Weights of a small image diffusion model.
Data: trained on Sentinel-2 satellite tiles (TerraMesh), 36250 training examples, 135.6 epochs.
Rows from block 6, named by matrix and row number. Rows with one number belong to one attention dimension. Each number is 500 + 40 x the weight over its row's rms, rounded and kept within 0 to 999. All counts start at 0. Numbers have three digits each. After the name is the row's rms in percent of the matrix's.
# v: attention query, key and value (stacked) (model.blocks.6.attn.qkv.weight, 576x192, the v third), inputs 128-191
# proj: attention output (model.blocks.6.attn.proj.weight, 192x192, transposed), outputs 128-191
v.135 092:523524426460479503513535522429491494505505471584483492503560554516547529480478470509486507479470531542568517542545501564496517469469503579510476550544531555516440512527491471493493464518563526
proj.135 099:488482557555493462502506408459518582523477542402503492436535443505440480465475561587472440501531500479509491514462475546518541487436506516438440454494560443493496556513458595488537488509477517
v.136 109:448482509470518501502535435504526470489512493504505469446570470534523487508540492492554490562516461482487533530430474447493459490477498461521540463451611440448522450508461490513513490518462405
proj.136 107:466509471392526553474499586529508434504555515525450467507432499545532566477522488516514516499572487491502443492502525492471438516477462512472578440546544535514455520510507428439445516462532545
v.137 100:474490536528507510503506503433475506462519482614473507515458520550486566522468494522470520463514492481443554543482399485540575505480546496502572515452530496509609620528505517395512504519577544
proj.137 106:464533509512426479503497562508513479517447549487503520428470417422427520482467543564491472527455471494534414542456520457524426604572513535508497512478450417475481468461510470492473499545536494
v.138 091:524486499533519485472447474435456512447464464508472508479431466560541500570476488449544559473540510515486534536518566532520554466508486474476450546528505529528452427533432528399455533550528539
proj.138 100:525516509458556493544582419477479448559522534489541486478465456449475516502465453453507507531482502491548527442491446475512519527508505568490484492482526527436461541476514514540480529518456414
v.139 092:519487566481488490526537472574483516562538493525516517462502439533479416491486526463470474558470523461523542530505501504514465423547515484521506512522501449487529531463483536581493452451523498
proj.139 089:497432457577521613538503513569472455464564494453499540461529550541514483519475416486491467483477502521441490489535475503457483500484464572488425477536453448537467550544518551464515457512546590
v.140 102:514461490561457528542506488504476508531564445448495576525445502488569481428469458525500519534515418513514566510476477453511507435506527526570511561487500501488454540460509527494571503465479431
proj.140 105:414504450540471442524546494455515565529429493567524482444527541510448479516491569478479471507529467512447523496527441491547475534468516476476458484515521440569498511530463479416506488561484530
v.141 077:441491455449473477529460520447521571489532521531460550504465560552502517517436522485530547523500531524543495519516544409529500509522537478546466600497455485556572503469461476486538545555552479
proj.141 072:505434498486463575499571522488485498562499570486511464544553510536519504509486511527512495456464536477479560448450525556515414581503475466453511490492531499465507484468546541513485526461539485
v.142 099:486567557479479527511517473532532494455467507516510614447566486467555436454468639524501531482472474462498501482546553600505405519487411490501590516507511486452554459476520510466486503530445500
proj.142 106:506488487418550485517513493525521566442520500499557505563480515462495490496488484463517540501484437545521457555524534500511541453498520562475460472487460588532544590514489458476434497466544557
v.143 086:557474391512562497470439510433502440474484530484472564521519537533502625516482511518491447470472553518501538538518528565525548439478481514447468536470441498510449482565467497369490488517555548
proj.143 090:525613559486535427521498559495484476551477527540536464476490436460479451459483524448510589494563540479478436491447522445509465511540486478514509548523529564458506532502538498482493522520497448
v.144 084:501522500468517502513529535401524523474456504539470533516487538488509555509461453482557519497509538509535529528548519484571481526525500488584531626496428463528514457467460495466475417553569533
proj.144 082:479476548533523573477499487533514482590533530485504515519592489526471445543503562503505461509476497462485538423424503514486452555486483460412506485509573483461528528504492516467484443521490500
v.145 109:528516443502503452464441542531513442564504516583491556497502486520477530477454600511523481505512536489490553496560567516461479372501457523510395552475439527525461414504432423464441499521547541
proj.145 096:538492500546486518464521496484472439553467549444573531487524510422513513494499502535536535524513574505490523514479494591489507521500514466489522494523471445458481444487569572489526536490549541
v.146 105:433518566464553463487462487520523437465482490515434515486490447440537423494498534506520462523463532512514565468477466533507480440494424435489493553517508417484506573483552493486439533523523441
proj.146 105:467516547503468504503507502532501546564521535436543496506610527478452508546482512383429465482519543502426476533415549496509515476511555541509475514535486514493413506461529518470508513467447519
v.147 097:512422487512436484446520480565510531468511479416418542474525516483577576500497489486408440521501419592524478493450520476478529518545548469471505517453530414549515443442496437532568480527447504
proj.147 096:491471452396562592527506596512504518514554430586585425552503505464520504489543450482505577457537543456528520462522472523566516482438524517502472472457529581461519524491498465472524485473507493
v.148 089:479500518486494524491443522514512455483512456451478467458519462465451499442467452511470517458510450499510471449482468485522534496534483443520496473521467482471450508446523434515417568503519465
proj.148 084:489526469572444435529483498457492537509487484504495498571537566477488455534526485498469485527470550539466479489498561447574506525576524551549549562459496477574561451425490514513537532521449558
v.149 108:462468474531475473439519493523526573489582541508575407517549482446441486488370442488470484511487502517490486529468489514496592521494517408584461503514490503469442425521492477534484533522574449
proj.149 109:521555502533506548505507544511515444474582493500455461523380516592504482441435475469497458508513524455456556458481524496513541553604433478477569533424506506563520535555482560538531503489543528
v.150 104:476438455547493529487485478480451537597512484504496519561486456513468523513489448508484495506464466543557518519493524519524527412508475474510469487443516567536370437481455513544473488484455524
proj.150 108:550538553487462525522508493445479458525449486554466504499501484562439503516477510435526491527520563459456561481530485491488445569447494441477585509489466506531573511555518477538486511474508489
v.151 109:579523566542437486451475514506501525473476477412549514497507491499580470535485507533478480474414522551483526507475548453526471528473482502416489508501489486482497495392532537503503490540433490
proj.151 115:494550452432560529497565433526457463471523431494508435562554479408501483506591513488514519528495484438504619507511477465528491495542544490516489510458466513477565530480506535482493486489552451
v.152 088:522484558556510488467553507481507497470477532427598422572541469443455512543545397514506506464511485536517511541473488549545511447538460489502483491475506517471471469526539533536456448504511534
proj.152 087:501502520495488521476452407498520458609563505486433503442555521573508423510518590517498486542449476443462538459459539431415502515514468485452529542540529483489517546545438500532492483520423451
v.153 091:522493506466493523484548458523523512468523502535486441595542461549464498490467502522442500509490448566480492532537397535455520476512482570510539503489557533463518444544538483508464524561470513
proj.153 102:556497521483506529525502538519435469495540523485491427410492522597515495481477475466477474522408467441485507476467556528437514523436506561503480473530484511626475552508504474466512524430499563
v.154 106:460528614527512572456451506458493457410527429483552538475487460504450430507464573464540554534538461518530537487507466492502524537490519466470481613461411525475463570555479527392513521486526508
proj.154 116:435558408519477465508488483495560539577499528451524592529567524469533534449483533432526459464501435491442520590451504512507529557497497554523462405518485472490521471471482499496460521451465482
v.155 101:490559460469479466489430538477418521494494473530476503466499497561502460454497500481577510504472476579548519450478562513533499518521463578463477518514535494542475420432486400567466531485503503
proj.155 107:529471550458501457570578438464450548524407527508523482588521495449491490491520502455541547583500518509551524442485436469532432483474622458511507479498460595499513498516499462526521488517460507
v.156 106:400477454504551514502486491524550460496501536438422565440468465562480562436545520450405509452477537497448523515527497493511509434591502521582511560527520543520492540503511531493418576541524554
proj.156 107:503469560496522511503539502490494471582476455466542486490506485436543525476433483480398553466496519504500444533493528584574432458517492507515569489534464560490552495445535525561483540485449454
v.157 100:522523497479481503483498488526505449488531436525491479500508424463488533515490507499572500503485517444493441425518489535473474465436481393521529504476494529511512475465467581533497550439452459
proj.157 101:530480445558470447479446554492548510494445467460536489468496489566454487472478524458466473567488502489450548552503550474472586498513549494460534434481476484473542441524468437481483530477505593
v.158 098:440482461538451519479542485480427527474496474532565416524464452553562571526504444485456510486539528509442545502458575523540505548455465549448509457469465520520455488523480561515534477465450527
proj.158 094:484499516446471482534510499514498424526521528519489536417498510511488443492493545472496489483469535472536500394532472502454505533492516433455522559513526521473527545538447484488434481528465450
v.159 121:484487449469452451525481505438550485466495552479479524425555498552496482532530435491464454530529461535532465528517480497487529529556406613506460529450559510484459538557558557600527498454518481
proj.159 120:429485539547475501449508473484433595493499446546448536486464473453459502444509520515498513453465532493438494528453453541486400554507557491512459429525501381544564521580476527441481531424461533
v.160 096:515484468429471439494501456531477559515493488607475530466507468507528422523480513485551466533497567540555539496426474548515528525472461506458515529499432535478484494470499542459472508482447469
proj.160 098:472452499487513520487530473527506487441527527426516482531492517578498500506425465492496429524500484485478486435543519480446489447409470517463519497489531581514477519492516556512468514440552532
v.161 085:473501477515527479518587508516510518463525510503496432514473402490550519487584499511508511479528472525497543550404447478537446469453464518568523490489563490487409466486512447445467422493475516
proj.161 077:494485527499430466550478463574516424518552516452507572437522529580506481515526522543526550530502511526509482478503478523464523498533469498440509533536548449580428508530475488517517464540471465
v.162 093:529483542523430519446478513498544537527564493494546495468558535466468500547500555476466475478509436488515479456513510457465489432529484547467459513518523572528488472515470514474590564484512561
proj.162 084:505539460531457468522572444479445564522453463524502518531444456465518502459497536528492452490557534528472491540477492508494495514493455482531521458469435488510578521490519497509517554466512464
v.163 108:567487518508474512479552497507526533419493518537534467462538473540481505525437513501449645475516515459502476497494461560580563507481493547567528583469499451512494496464471589492473452500476523
proj.163 113:496572464509463573450608474576513468514565501521486568564451431474510473519534483457478469451559570535497532434440456464503440583502508520529448516531465587518553527491480466531492485556470555
v.164 123:584479522517536558533451497565467511519476508470519511556532546488506491489481464495516408481449495458538545550479493465493570488440562495488565456531446473499569537487506351408458480511599506
proj.164 103:441596519517601515500467553511476504556487447539432448522486490591514441481540538503548507542511483486480406467517522443553486476519471473504519499518497521494464483483513467507559505549486496
v.165 099:513515581473529549455451511488518529464508552546559461515493498461506414575538522476528520480521428487423533417422448469481439511513503529538504520485549491489529615497529474453466528541475477
proj.165 088:430449551437470493476561532471473529511492495528399495543491475469492537524457554455473398587473436459558510512460492455481538517571517504557550480505437513433493484529515484478472497520504462
v.166 107:398443514484505585526472463497435468513506535498514544462482515480490452500449548485468534486537532500572419479480475533554490512500446487548487443490463427462436509441424581578507469536507480
proj.166 112:497441448518528526500460482502568456382512525523463529503520482554484502508448442482499482478558575556402550509497465513522486542508447482529559513516475465399513511515542534487430474475537532
v.167 090:478532509464519480480520532414537512500488442523461515560453481507474488452453494479555544481503506490546518540501480471533466503511505512620527595492531512497552491417537544490515495548537456
proj.167 079:509537530579478578495505468549505450565463536441540467407600536556486466487512557500461459505460516481481529453453498543487500543530510511407484468500514418517497508485507484544490478516487618
v.168 103:561468510497538437461515498524506516515468545446480542545534509500534558508481489491488458468423474566472502479533593515436469438497389558467479436476568487470510412485543529539533478514439490
proj.168 119:548558544499501527519506540572432495505593506545559430463540502481460531502479506433463498461443467462546536480462486492488561474463491508536550511529479495591490586539548490467520480514527548
v.169 116:549529509501500527512565499556499457508515485421481565474500509524525535517478512518507565493518479450380625482449508411487509542502494549512509549519470477536456534523474503406548527452462561
proj.169 122:485579545460496531553534551522556430488485477503555527545473457515512457572512529542529530484556490499584427540511460540465478525492511502462503524532505545470543457501533437498484489527443415
v.170 098:491500528501497494520495466499487457533499481550524471501486397525587500521551533493506522425458480525507532486428472529483464486484482540532553440530605462546471529482489486454510505474494520
proj.170 091:428520540497580493470460573511501482493491531433539533435533476500493546402530491474500522541514476524529448501544484508515553505537552517457491505504457512474472529511503527524498469513448548
v.171 092:497519455566509488484516500432530518451595456473480501526467533488519497522520514521461486517511470457469558550540520462481477485509514476504514565535507503504544485464481529469529509461529555
proj.171 090:501552530471486518563538532545539504506464520426535490496514474469501557508456506518465562513537503522548458541506477431527505487502478416513375511489512546487491545490472513511459496546522477
v.172 106:521492564560415497505466534550435477523489477427488498572464473539476460467572506493522537535496509553481472441479473474420604493546446551472518476454493503500554563468506526549579516461503444
proj.172 115:453479484510530441479499538492516438575414547578522461461581516409543461546560553489535472484476481425539536487541391481516474490437548482500436486564427571453500515469473459472518505519464558
v.173 100:487498564412510472528479508462545486428435415524502494491491491496442471510465531483511525517490569512557508489551369505489615535517513563441490498514467444473537523495486540548478543508515514
proj.173 108:494575481485529485469490567527465513535493561498529516507575515492501473510481386484453467408487561499466433539464497530460452526458496595557501487466511466406537468418538430499533513496493484
v.174 087:462498578483495476457519494527509454493539458529477477446522510480510487480501489524502451499534470532505544452502505483445545459473492513438473421566539475505480530516486555477485541458519506
proj.174 074:533498444541497453521460445456469475432482444454559525509459516534451471538445508551504546485508512479501414566513529473545539481456504581486430487532448543519531408509500470547468458443416463
v.175 099:466526503549511560523461527489484468522490552491505500526443500564530472551454542471440451494500491536494470520534556500556463463502457495494483489454397436470485517531487549527442502500476474
proj.175 106:497475481533532496522548498462492492506453513530446504490536521456469491537498514397482496496475560467420591472497484445548550501524539518560450520568415500442542539548432557503505508498492535
v.176 102:487491548545520477517500512513451519475521519520560540500427527455557538559478581559509467468485476595449474525516546550489500540481574511526504532511464515573592467521476499498482484514503537
proj.176 110:567469504484543572523515530425487543509535467476529488517518442480472518505488493456548517531470479537446506496475552485541498478557477466505479466398515511438530450525539511507438517536559400
v.177 101:510497598525486488558471490526443464528476529490576552518458496561497471516487501578563468577536516507444535501550463454494484494532572520517533518481481534554505508524518516514542494506491502
proj.177 101:553510465490534516527511537468431495479515454459431550551573436498538545477498441497578462463521511496451536533536540507488441578501546483479512514469443513502544461466527503475461511481503468
v.178 102:492470485534508445437494501470526533423452446535487494460515539475524577525516524513464437478517506568544487507404485490512544547429527498463520531449501461526525493455475561430490544502475544
proj.178 102:523473474420464470538515467515515466568507528502542556541518454529450445504529514526509517507574525481484432495491533453521485430534494544492479541512480538428504491513478502587464497523436439
v.179 085:484475450508562516457409452559460547514521477493445511417565507530479504502474552505442452518484520523489500425477513522426533539490485495394407478531491537536492490518456495459484595476469526
proj.179 076:517490541486562494520474567466487540459471475528551481536440484473518495483487421453492516520594394458481448517501542503561500442536468534578479549494468598531520521504549551524475554509533441
v.180 120:429496449490515478501492547574461480550419486527464510552476468535459498505444520512513406448459529433521426536523517554522540465484514461559489451478516537534526534481468530552508493500489538
proj.180 100:546438530515447505485480451461596478579430567484537512423494432500497471482531514569459515503483601534463529457500524536489518463528539523443560528536411449423508464537502520539534508497530549
v.181 105:553497491575508495480541559447485448522547506494504509508540509466550554406495448445474529472501488536532544467490551538515496501507466548527491494505488526462391492489446483481545466504583520
proj.181 110:500515496505475468498427446540509458503468513508481481535539486477532465461513522517498534543566440459534509472502456507553548520493464423471504537469583588523518576512441516534531472537397517