python train.py --image_size=48 --conditioning="none" --parallel_block=false --learning_rate=0.0021 --eps=1e-08
Rows from block 2 of a small image diffusion model, named by matrix and row number. Rows with one number belong to one neuron. Each number is 128 + 24 x the weight over its row's rms, rounded and kept within 0 to 255. All counts start at 0.
Before each neuron's rows are labels from the 100 images, of 14848 (inputs lightly noised), where the neuron reaches its largest size: "place" is the part of the image that holds the peak. Only what is clearly more common there than usual is listed. The data: Sentinel-2 satellite tiles (TerraMesh).
# gate: MLP gate (model.blocks.2.mlp.gate.weight, 384x192), inputs 0-191
# fc1: MLP up (model.blocks.2.mlp.fc1.weight, 384x192), inputs 0-191
# fc2: MLP down (model.blocks.2.mlp.fc2.weight, 192x384, transposed), outputs 0-191

place: top left
gate.97 [101 116 139 157 135 146 117 111 193 128 137 152 150 110 134  91 112 170 142  91 150 136 159 111 178 104 132 122 122 109 176 148 111 109 130  92 135 147 106  86 138 125 146 101 156 131 130 143 123 110 107 125 101 131 182 118 169 165 152 129 151 137 149 102  98 134 113 150 143 137 117 146 140 138 168  95 159 146 135 106 114 110 125 127 146 124 113 143 118 143  76 117 126 110 104 139 122 140 126 144 131 133  82 129 119 168 182 129 157 132 111 143 132 133 136 121 126 179 123  98 169 132 139 113 136 127 138 102 121 123 144 134 109 112 118 133 110  94 190 120 137 134 103  80 103 103 108 126 110 111 164 126 109 126 114 150 153 154 137 116 130 111 142 190  61 152 156 106 129 125 122  92  55 103 118  94 118 128 133 116  89 131 135  96 163 126 168 154 144 134 120  74]
fc1.97 [129  92 157 134 140 115 175  84 100 110 146 130 111 108 138 181 116 122 119 130  82 100 126 143 120 131 126 133  95 177 147 147 133 130 162 117 101 143  97 146 188 127 142 123 119 144 118 120 100 128 143 125 154 127 131 112 146 188 119 112 104  95 142 132 157  97 134 148 112 135 130 156 100 148 140 136 110 148 101 132 157 123 134 114 142 135 121 118 129 122  87 109  99  94 148 137 146 133 125 239 145 152 154 172 121 109 163 138 112 103 196 164 108 124 106 139 103 113 139 157 115 116 110 141 126 113 113 118 143 132 116  91 148 154 138  93 157 114 126 139 159 120 105  98 116 161 145  98 118 135 122 125  97 134 111 127 134 126  73 121 106 110  98  97 149 135 108  98 129 142 129 143  60 147 121 182 114 142 165 123 131 124 124 123 171 148 106 128 123 132 162 155]
fc2.97 [161 123 163  94 182 135 116 119 183 124 119 104 129  91 138 113 158 115 132 126 157 114 162 196 147 119 133 155  84 161 112 141  97 121 176 112 100 132  94 107 124 122 121  96 126 147 120 151 124 125 142 170 109  96  93 122 144 141 122 113 151  86 186 120  97 150  94 171 100  68 149 159 146 118 157 125  86 143 163 133 142 102 137 119 149 137 116 142 101 138 111 130 132  94 144 163 102 132 104 131 150 135 130 122 146 155 112 151 142 122 116 155 153 110 132 134 100 168 138  90 123 102 148 151  93 163  95 156 152 155 117 129 137 120 107 127 131  84 173 150 113 136  72 137 134 141 102  88 162 121 151 113 115 134 112 128 112 152 125  64 100 100 120 145 106 140 104 151 120 139 109 137 155 138 116 111 140 103 142 114 123 129 137  82 117 144 101 107 121 136 121 138]

place: bottom left
gate.181 [115 121 134  96  91  98 171 164 126 123 140 112  94 103 133 112 129 165 117 130 147 146  95 122 138 106 161  72 151 140 134  64 129 106  91 144 126 122 108 139 161 140 147 141 126 143 128 121 120  96 141 141 141 117 109  96  98 120  80 113 128 143 130 132 117 139 137 145 118 152 151 134 122 101 129 132 202  98 107 120 189 144 113 139 119 158 121 108 138  91 112 148 108 120  74 174 117 105 135 107 181 113 130 112 104 109 116 172  95 138 164 148 144  56 150  73 141 110 100 141 128 181  80 119 137 121 171  98 128 183 105 116 122 139 151 101 109 155 132 125 110 112 141 130 112 106 138 130 104 116 111 112 120  94 147 104 143 135 119 148 142 121 155 105 151 115 126 129 122 138 139 119 158 118 149 110 131 157 160 114 123 104 135 121 128  70 130 121 149 171 154 127]
fc1.181 [122 105 139 127 154 128 143 144 112 116 147 201 104 128 134  90 134 155 120 105  96 164 136 115 151 142 114  89 126 104 120 137 117 108  89 119 125 150 168 133  69 120 106 121 163 145 147 121 149  98 111 116 153 117 133 124 119  77 136 146 115  85 122 160  77  92 134 142 148 133 139 117 160 132 143 129 182 110 179 111 150 131 123 127  79 137 124 116 127 144 115 112 147 105  99 135 158 101 133 127 184 108 127 149 147  88 134 142 104 144 137 130 138 141 105 175 113 155  87 110 121  94 119 128  89 123  89 105 123 135 141  99 136 152 137 105 115 180 152 102  98  99 111 127 119 148 117 100 112 121 118 124 124 113 116 162 155 131  83 151 136 127 136 157 150 146 115 138 110 133 141 125 170 170  83 142 135 122 136 129  84 202 167 158 135 128 118 126 135  79 158 118]
fc2.181 [102 136 137 124 120 139 157 164 142 123 125 127 140  80 121 125 121 165 107 137 158 168 128 134 125 135 146  62 149 120 127  97 125 114 117 116 105 107 101 152 140 126 104 127  98 177 145 148 123  69 157 116 144  92 107  94 149  94 131  95 132 122 164 137 127 114  72 152 139 132 154 151 168 128 100 145 192 116 114 136 158 163 110 151 108 174 130 130 150 120 141 103 106 123 136 172  98  74 119 129  92 153 151 104 135 101 152 146 118 134 167 110 162 113  95 153 160 118  98 119 135 126 112 129 162 144 103 149 146 105 116  95 110 118 146 102  92 139 116 115  85  85 162  91 112 129 115 130 173 133 104 128 148  94 137 126 121 177 115 161 148 128 156 140 139  95 118 148 137 139 116 108  83 115 138 114 150 121 147 141  90 146 128 125 132  75 148 135 137 104  91 134]

place: top right
gate.223 [105 112 104 116 121  92 141 136 127 144  54 170 145 108  88 129 143 157 115 142 117 169 120 135 106 152 116  87 122 137 109 103 140  93 115 152 127 127 131 131 119 125 127 133 121 134 117 107 136  68 133 137 127 107 125  97 106 143  78  94 122  89 121 151  98 118  91 179 147 159 151 128 116 140 135 130 203 104 152 133 167 119 127 134 105 154 137 123 128 112 125 113 126 107  95 180 106  95 126 172 142 135 117 152 127 129 134 148  89 169 164 151 155 122 119 123 110 151  93 132 135 125 111 128 113  96 128 156 163 115 110  54 128 136 160  98 120 162 134 110  84  98 118 115 133 116 159 123 161 159 133 152 114  96 148 126 166 117  98 135 167 133 176 132 171 117  91 128 114 136 128 127 173 162 116 130 119 163 133 131 121 144 147 149 158 132 133 131 134  98 170 139]
fc1.223 [107 146 150 138 125 146  49 108 103 113 202 124 105 158 166 118 107  93 150 125 154 134 107 113 119 102  95 151 113 126 136 169 132 153 169 103 131 131 124  92 125 117 130 123 104  86 106 137 122 126 127 114 122 145 110 116 165 120 153 145 120 146 138 127 157 147 132 139 158 129 123 121 142 125 113 134  89 131 110 119 102 119 135 112 133  97 121 137 125 141 141 101 136 143 153 114 131 141 123 171 117 135 120 113 139 161 118  50 197 171 114  78 120 156 158 138 103 136 152 139 126 123 178 117 125 129 124 171 133  83 126 158 122 124 116 172 149 111 137 124 136 143 150 150 144 110 139 144 106 208 145 118 144 112  99 141  90 125 147  92 125 127 106 138 121 117 120 142 129  88 115 132  89 129 131 123 168 144  76 112 166 127  97 104  97 183  99 117 103 129 131 114]
fc2.223 [141 128  94 145 136 116 119 109  83 124  66 132 162 165  86 116 152  96 147 145 103  88 127 136 154 132 106 160  92 127 117 165 134 141 135 112 125 120 159 150 107 127 160 130 142  99  67 127 113 164 124 130 117 148  96 195 110 131 150 119 113 105 120 124 107 120 159 125 147 115  97 119 107 166 155 123  95 137 134 120  71 106 148 105 142 100  94 131  94 124 114 128 157 157 117 112 162 150 165 146 156 105 119 149 105 161 165  89 119 119 129 124 111 182 128 121 102 123 158 138 134 139 134 129 111 123 170 122 122 157 154 129 181 121 109 111 152 126 135 149 138 175  89 148 118  96 134 141 148 148 149 154 140 128 115 123 198 136 127 164 120  82 119 141 120 141 125 106 130 105 105 147 191 124 138 132 102 141  92 113 138  92 141 145 135 160  97 117 162 121 139 131]

place: bottom left; bottom centre
gate.161 [151 120 149 131 116 100 106 153 125 141 110 114 186  77 145 201 114 150 165 148 144 112  99 116 141 106 133 115 109 134 151 105  99 127  85  98 151 102 120 142  85 121 122 118 124 128 115 135 155 136 126 129 122 107 100 112 144 117 136 138 108 147 146 121 133 148 115  82 187 129  79 136  94 131 133 140  82  58 176 158 124 194 119 139  83 111  89 127 122 120 133 109 147 116 113  97 144 148 148 125 161 114 103 104 132 110 132 101 133 165 145 147  80 122 124 131 152 105 129 121 140 128 127 156 118 136 161 112 138 165 138 133 148 169 171 131  94 162 160 113 122 133 141 125 147 120 107 123 140  97 120 134 108 102 112 145 125 151 135 157 163 110 122 110  90 114  77 145 120 139 111  99 153 143 119  91 173 116 126 128 106 150 133  84 136 134 117  97 141 102  91  99]
fc1.161 [175  93 153 127 175  97 155  82 113 122 165 119 125 107 173 149 128 103 105 122 105 124 143 155 118 147  98  98 154 127 127 117 109 131 138 113 139  99 124 113 120 129 101 150 145 154 107 105 128 115 139 137  78 113 131 115  88 114 108 107 132  82 155 120 126 105 165 175 120 115 136 130  51  93 136 117 118 161 134 151 109 113 132 120  95 143 110 119 116 119 176 146 109 129 153 121 121 133 135 136 143 117 120  93 141 140  91 154  94 131 151 132 135 112 166 139 156 139 131 112 148 105 126 159 122 122 135 118 124 118 101 119 102 139 119 120  77 171 128 145 105 133 114 192 111 140 126 125 101 143 107 152 127 130 115  85  98 146 174 134 151 110 137 140 134 121 130 116 129 161 115 122 171 116 159 165 154  83 146 129  86 204 143 163 104 143  95  92 134 109 190 128]
fc2.161 [156 116 132 142 152 125 170 110 104  91 159 131  96 145 131 124 127 126 144 139 134 130  88 126 109 146 112 140 181 113 127 129 117 152 119 134 160  88 122  74 105  95 124 106  66 131 160  68 126 134  98 163 118 115 156 112 130 176 150 153 152 137 135  66 155 121 112 113  76  93 157 124 107 147 116 105 103 138 147 125 101 160 105 149 148  93  99 148 112 135 163 160  94 104 174  66 113 108 157 134 111 135 142 115 129 144 114  95 123  97 131 170 109 101 134 141 113 119 126 160 102 129 146 161 131 110 125 130 133 116 146 131  73 145 118 108 123 123 107  86 160 140 119  91 144 152 153 150  96 160 123 172 111 143 128 116 127 169 140 127 149 125 175 122  97 119 132 140  98 168 119 131 123 152 138 138 135 142 128 157 106 133 148 106 136 186 134 116 106 117 119 152]

place: bottom right
gate.75 [124  79 140 123 145 143 126 111 152 113  79 133 218 100 237 144 141 149 110 142 108 153 102 111 104 137 132  96 144 138 165 110 114 112 122 157 120 121  99 146 165 128 139 106 122 137 144 141 144 141 149 121  75  94 148  77 149 134 114 150 123 102 139 146 131 107 137 124 130 138 102 121  77 107 143  79  96 107 152 183 130 168 126 165 118 145 121 111 112 139 131  78 151 130 123 120 126 118 118 142 150 127 123 120 120 118 113 124 112 118 130 167 108 136 154  99 133 128 126  88 129  92 114 103 138 177 124 107 147 146 109 119 134 113 152 131 113 154 111 114  94 124 114 118 128 134 122 128  52  99 106 137 126 125 124 145 149 126 164 135 143  98  98 138 134 121 120 107  96 109 161 100 187 122 116  99 102 134 160 138 104 155 105 120 126 115 142 148 141 134 144 118]
fc1.75 [130 136 162 133 154 124 107 122 202 152  98  99 167  85 164  71  89 139 162 138 172 132 121 103 158 106  94 161 161 128 117 128  84 121 130  94 142 124 139 106 150 106 141 140 110 112 134 114 142  97 103 133 119 115 144 113  99 123 170 110 150 149 143 104 144 123  93  90 136 107 122  92 100 115 130 162  90 133  88  94  96 145 136 158 123 111  90 140 116 139 141 110 113 113 146  79 125 149 133 137 175 127 136 153 149 139 125 137 174 178 141 123  92 164 116 145 155 108 124 114 131 142 148 161 125 130 124 126 137 125 133 141 125 118  76 151  97 129 142 129 162 165 115 132 105 138 113 113 159 171 148 134 120 125  98 111  97 146 118  97 121 109 136  99  69  81 120 121 155 131 108 114  85 145 129 168 177 114 149 127 128 128 137 116 107 133 160  92 134 112 101 127]
fc2.75 [129 137 122 155 117 148 120 142  63 127 103 105 125 121 174 128 117 152 155 133 131 109 125 116 148 116 116  92 146 144 134 132 118 138 121 111 118 146 131 141 138 132 139 123 122  91 117 167 139 125 123  94 143 136 114 153 143 124 157 155 103 146  94 138 143 128 127 128 165 167 123 145 156 136 134 133 140 103 126 115 104 141 112 135 165 165 112 125 117 155 122 109 181 169  91 164 151 153 107 140 223 131 124 135 107 134  80 121 120 128 137 128 142 156  98 117 136 109 162 108 141 149 140 116 105 157 162 135 152 119 147 150 130 101 124 100 129 153 136 134 155 134 135 100 106 134 121 111   0 166 108 122 131 121 142 138 151 160  70 115 126  99 142 143  90 128 143 111 108 143 147 132 172 130 133 110 150 150  92  95 137  92 129 119 144 126 143 123 171 136 134 102]

place: top left
gate.378 [156 144  84  90 124  84 160 121 113 118 155 145 109 129 103 144 148 106 127 160 127 130 118 129 154 139 116 126  92 122 140 117 136 105 134 133 137  93 124 117 141 101 109 131  99 163 114  73 128 151 156 188  83  73 110 100 165 134 113  98 155  99 183 133 118  84 121 131 132 109 153 112 154 168 139 112  96 121 147 181 121 144 107 102 124  97  88 156 144 148 146 142 123 122 147 144 106 135 166 118 126 171 141 116  88 147 137 119  79 133 133 174 109 139 162 140 136 138  89 122 156  92 155 142 105 142 119 120 155 151 115  76  76 137 145 137  96 122 120 129  94 144 108 136 165 127 160  94 139 124 114 176  87 133 116 123 150 152 154 135 149 118 133 125 146 121 104 172 145 156 144  89 152 107 132 127 118 109 166 155 109 131 137 128 141 112 149 123 125  82 143 146]
fc1.378 [104 100 150 166 113 137 139 128 114 167 123 137 113 116 142  57  99 120 132 134 133 142  77 120 129 116 117 129  80 155 175 164  98 128  92 146 137 150 102 153 168 143 123 132 141 105 191 146  95 129 123 116 117 135 143  81 167 153 136 127 104 204 144 136 153 147 173 112 144 157 134 164 130 118 127 129 135 135 126 123 152 173 147 115 155 102 126 121 130 135 137 127 143 133 145 125 145 159 142  72 136 147  81 134 103 139 124 168 153 128 147 176 126 138 127 109 133 154  96 132 131 133 109 122 128 182 121  66 139 139 117 134 122  98 132 142 131 112 127  87 120 127  90  90 152 146 110 126 136 133 108 132 121  99 137 167 118 125 123 122 146 114 140 130 118 145  78 125 126 134 147  83 119  61 115 138 136 157 121 158  99 141  97 111 120  98 136 159 103 127 183 121]
fc2.378 [147 124  58 129 152 110  93 118  90  79 107 117 110 140 149 193 112 168 113 130 167 162 137 118  98 143 145 124 136 148 153  86 133 130 136 145 126 138 159 148 117 117 107 142 154 127 145 133 110 160 169  97 131 111 148 112 158  96 120 168 132 113 121 130 164 119 142 134 119 120 129 184 143 150 171 107 115 121 118 126 157 162 117 148 133 116 155 121 152 129  83  96 129 123 133  91 112 121 113 125 154 116 151  96 106 126 151 114 117 107  86 117 111 114 106 113 151 125  79 111 122 140 177 115 120 122 124 151 140 109 144 179 176  82 125 133 138 153 110 140 141 139 158 109 143 105 134 150 119 128 139 126 171 143 142 135  86  95 166  93 134 144 131  84 142 142 153 146 131 107 167 155  93 138  95 120 127 138 164 135 187 104 118 138  90 152 163 115 172 129 132 157]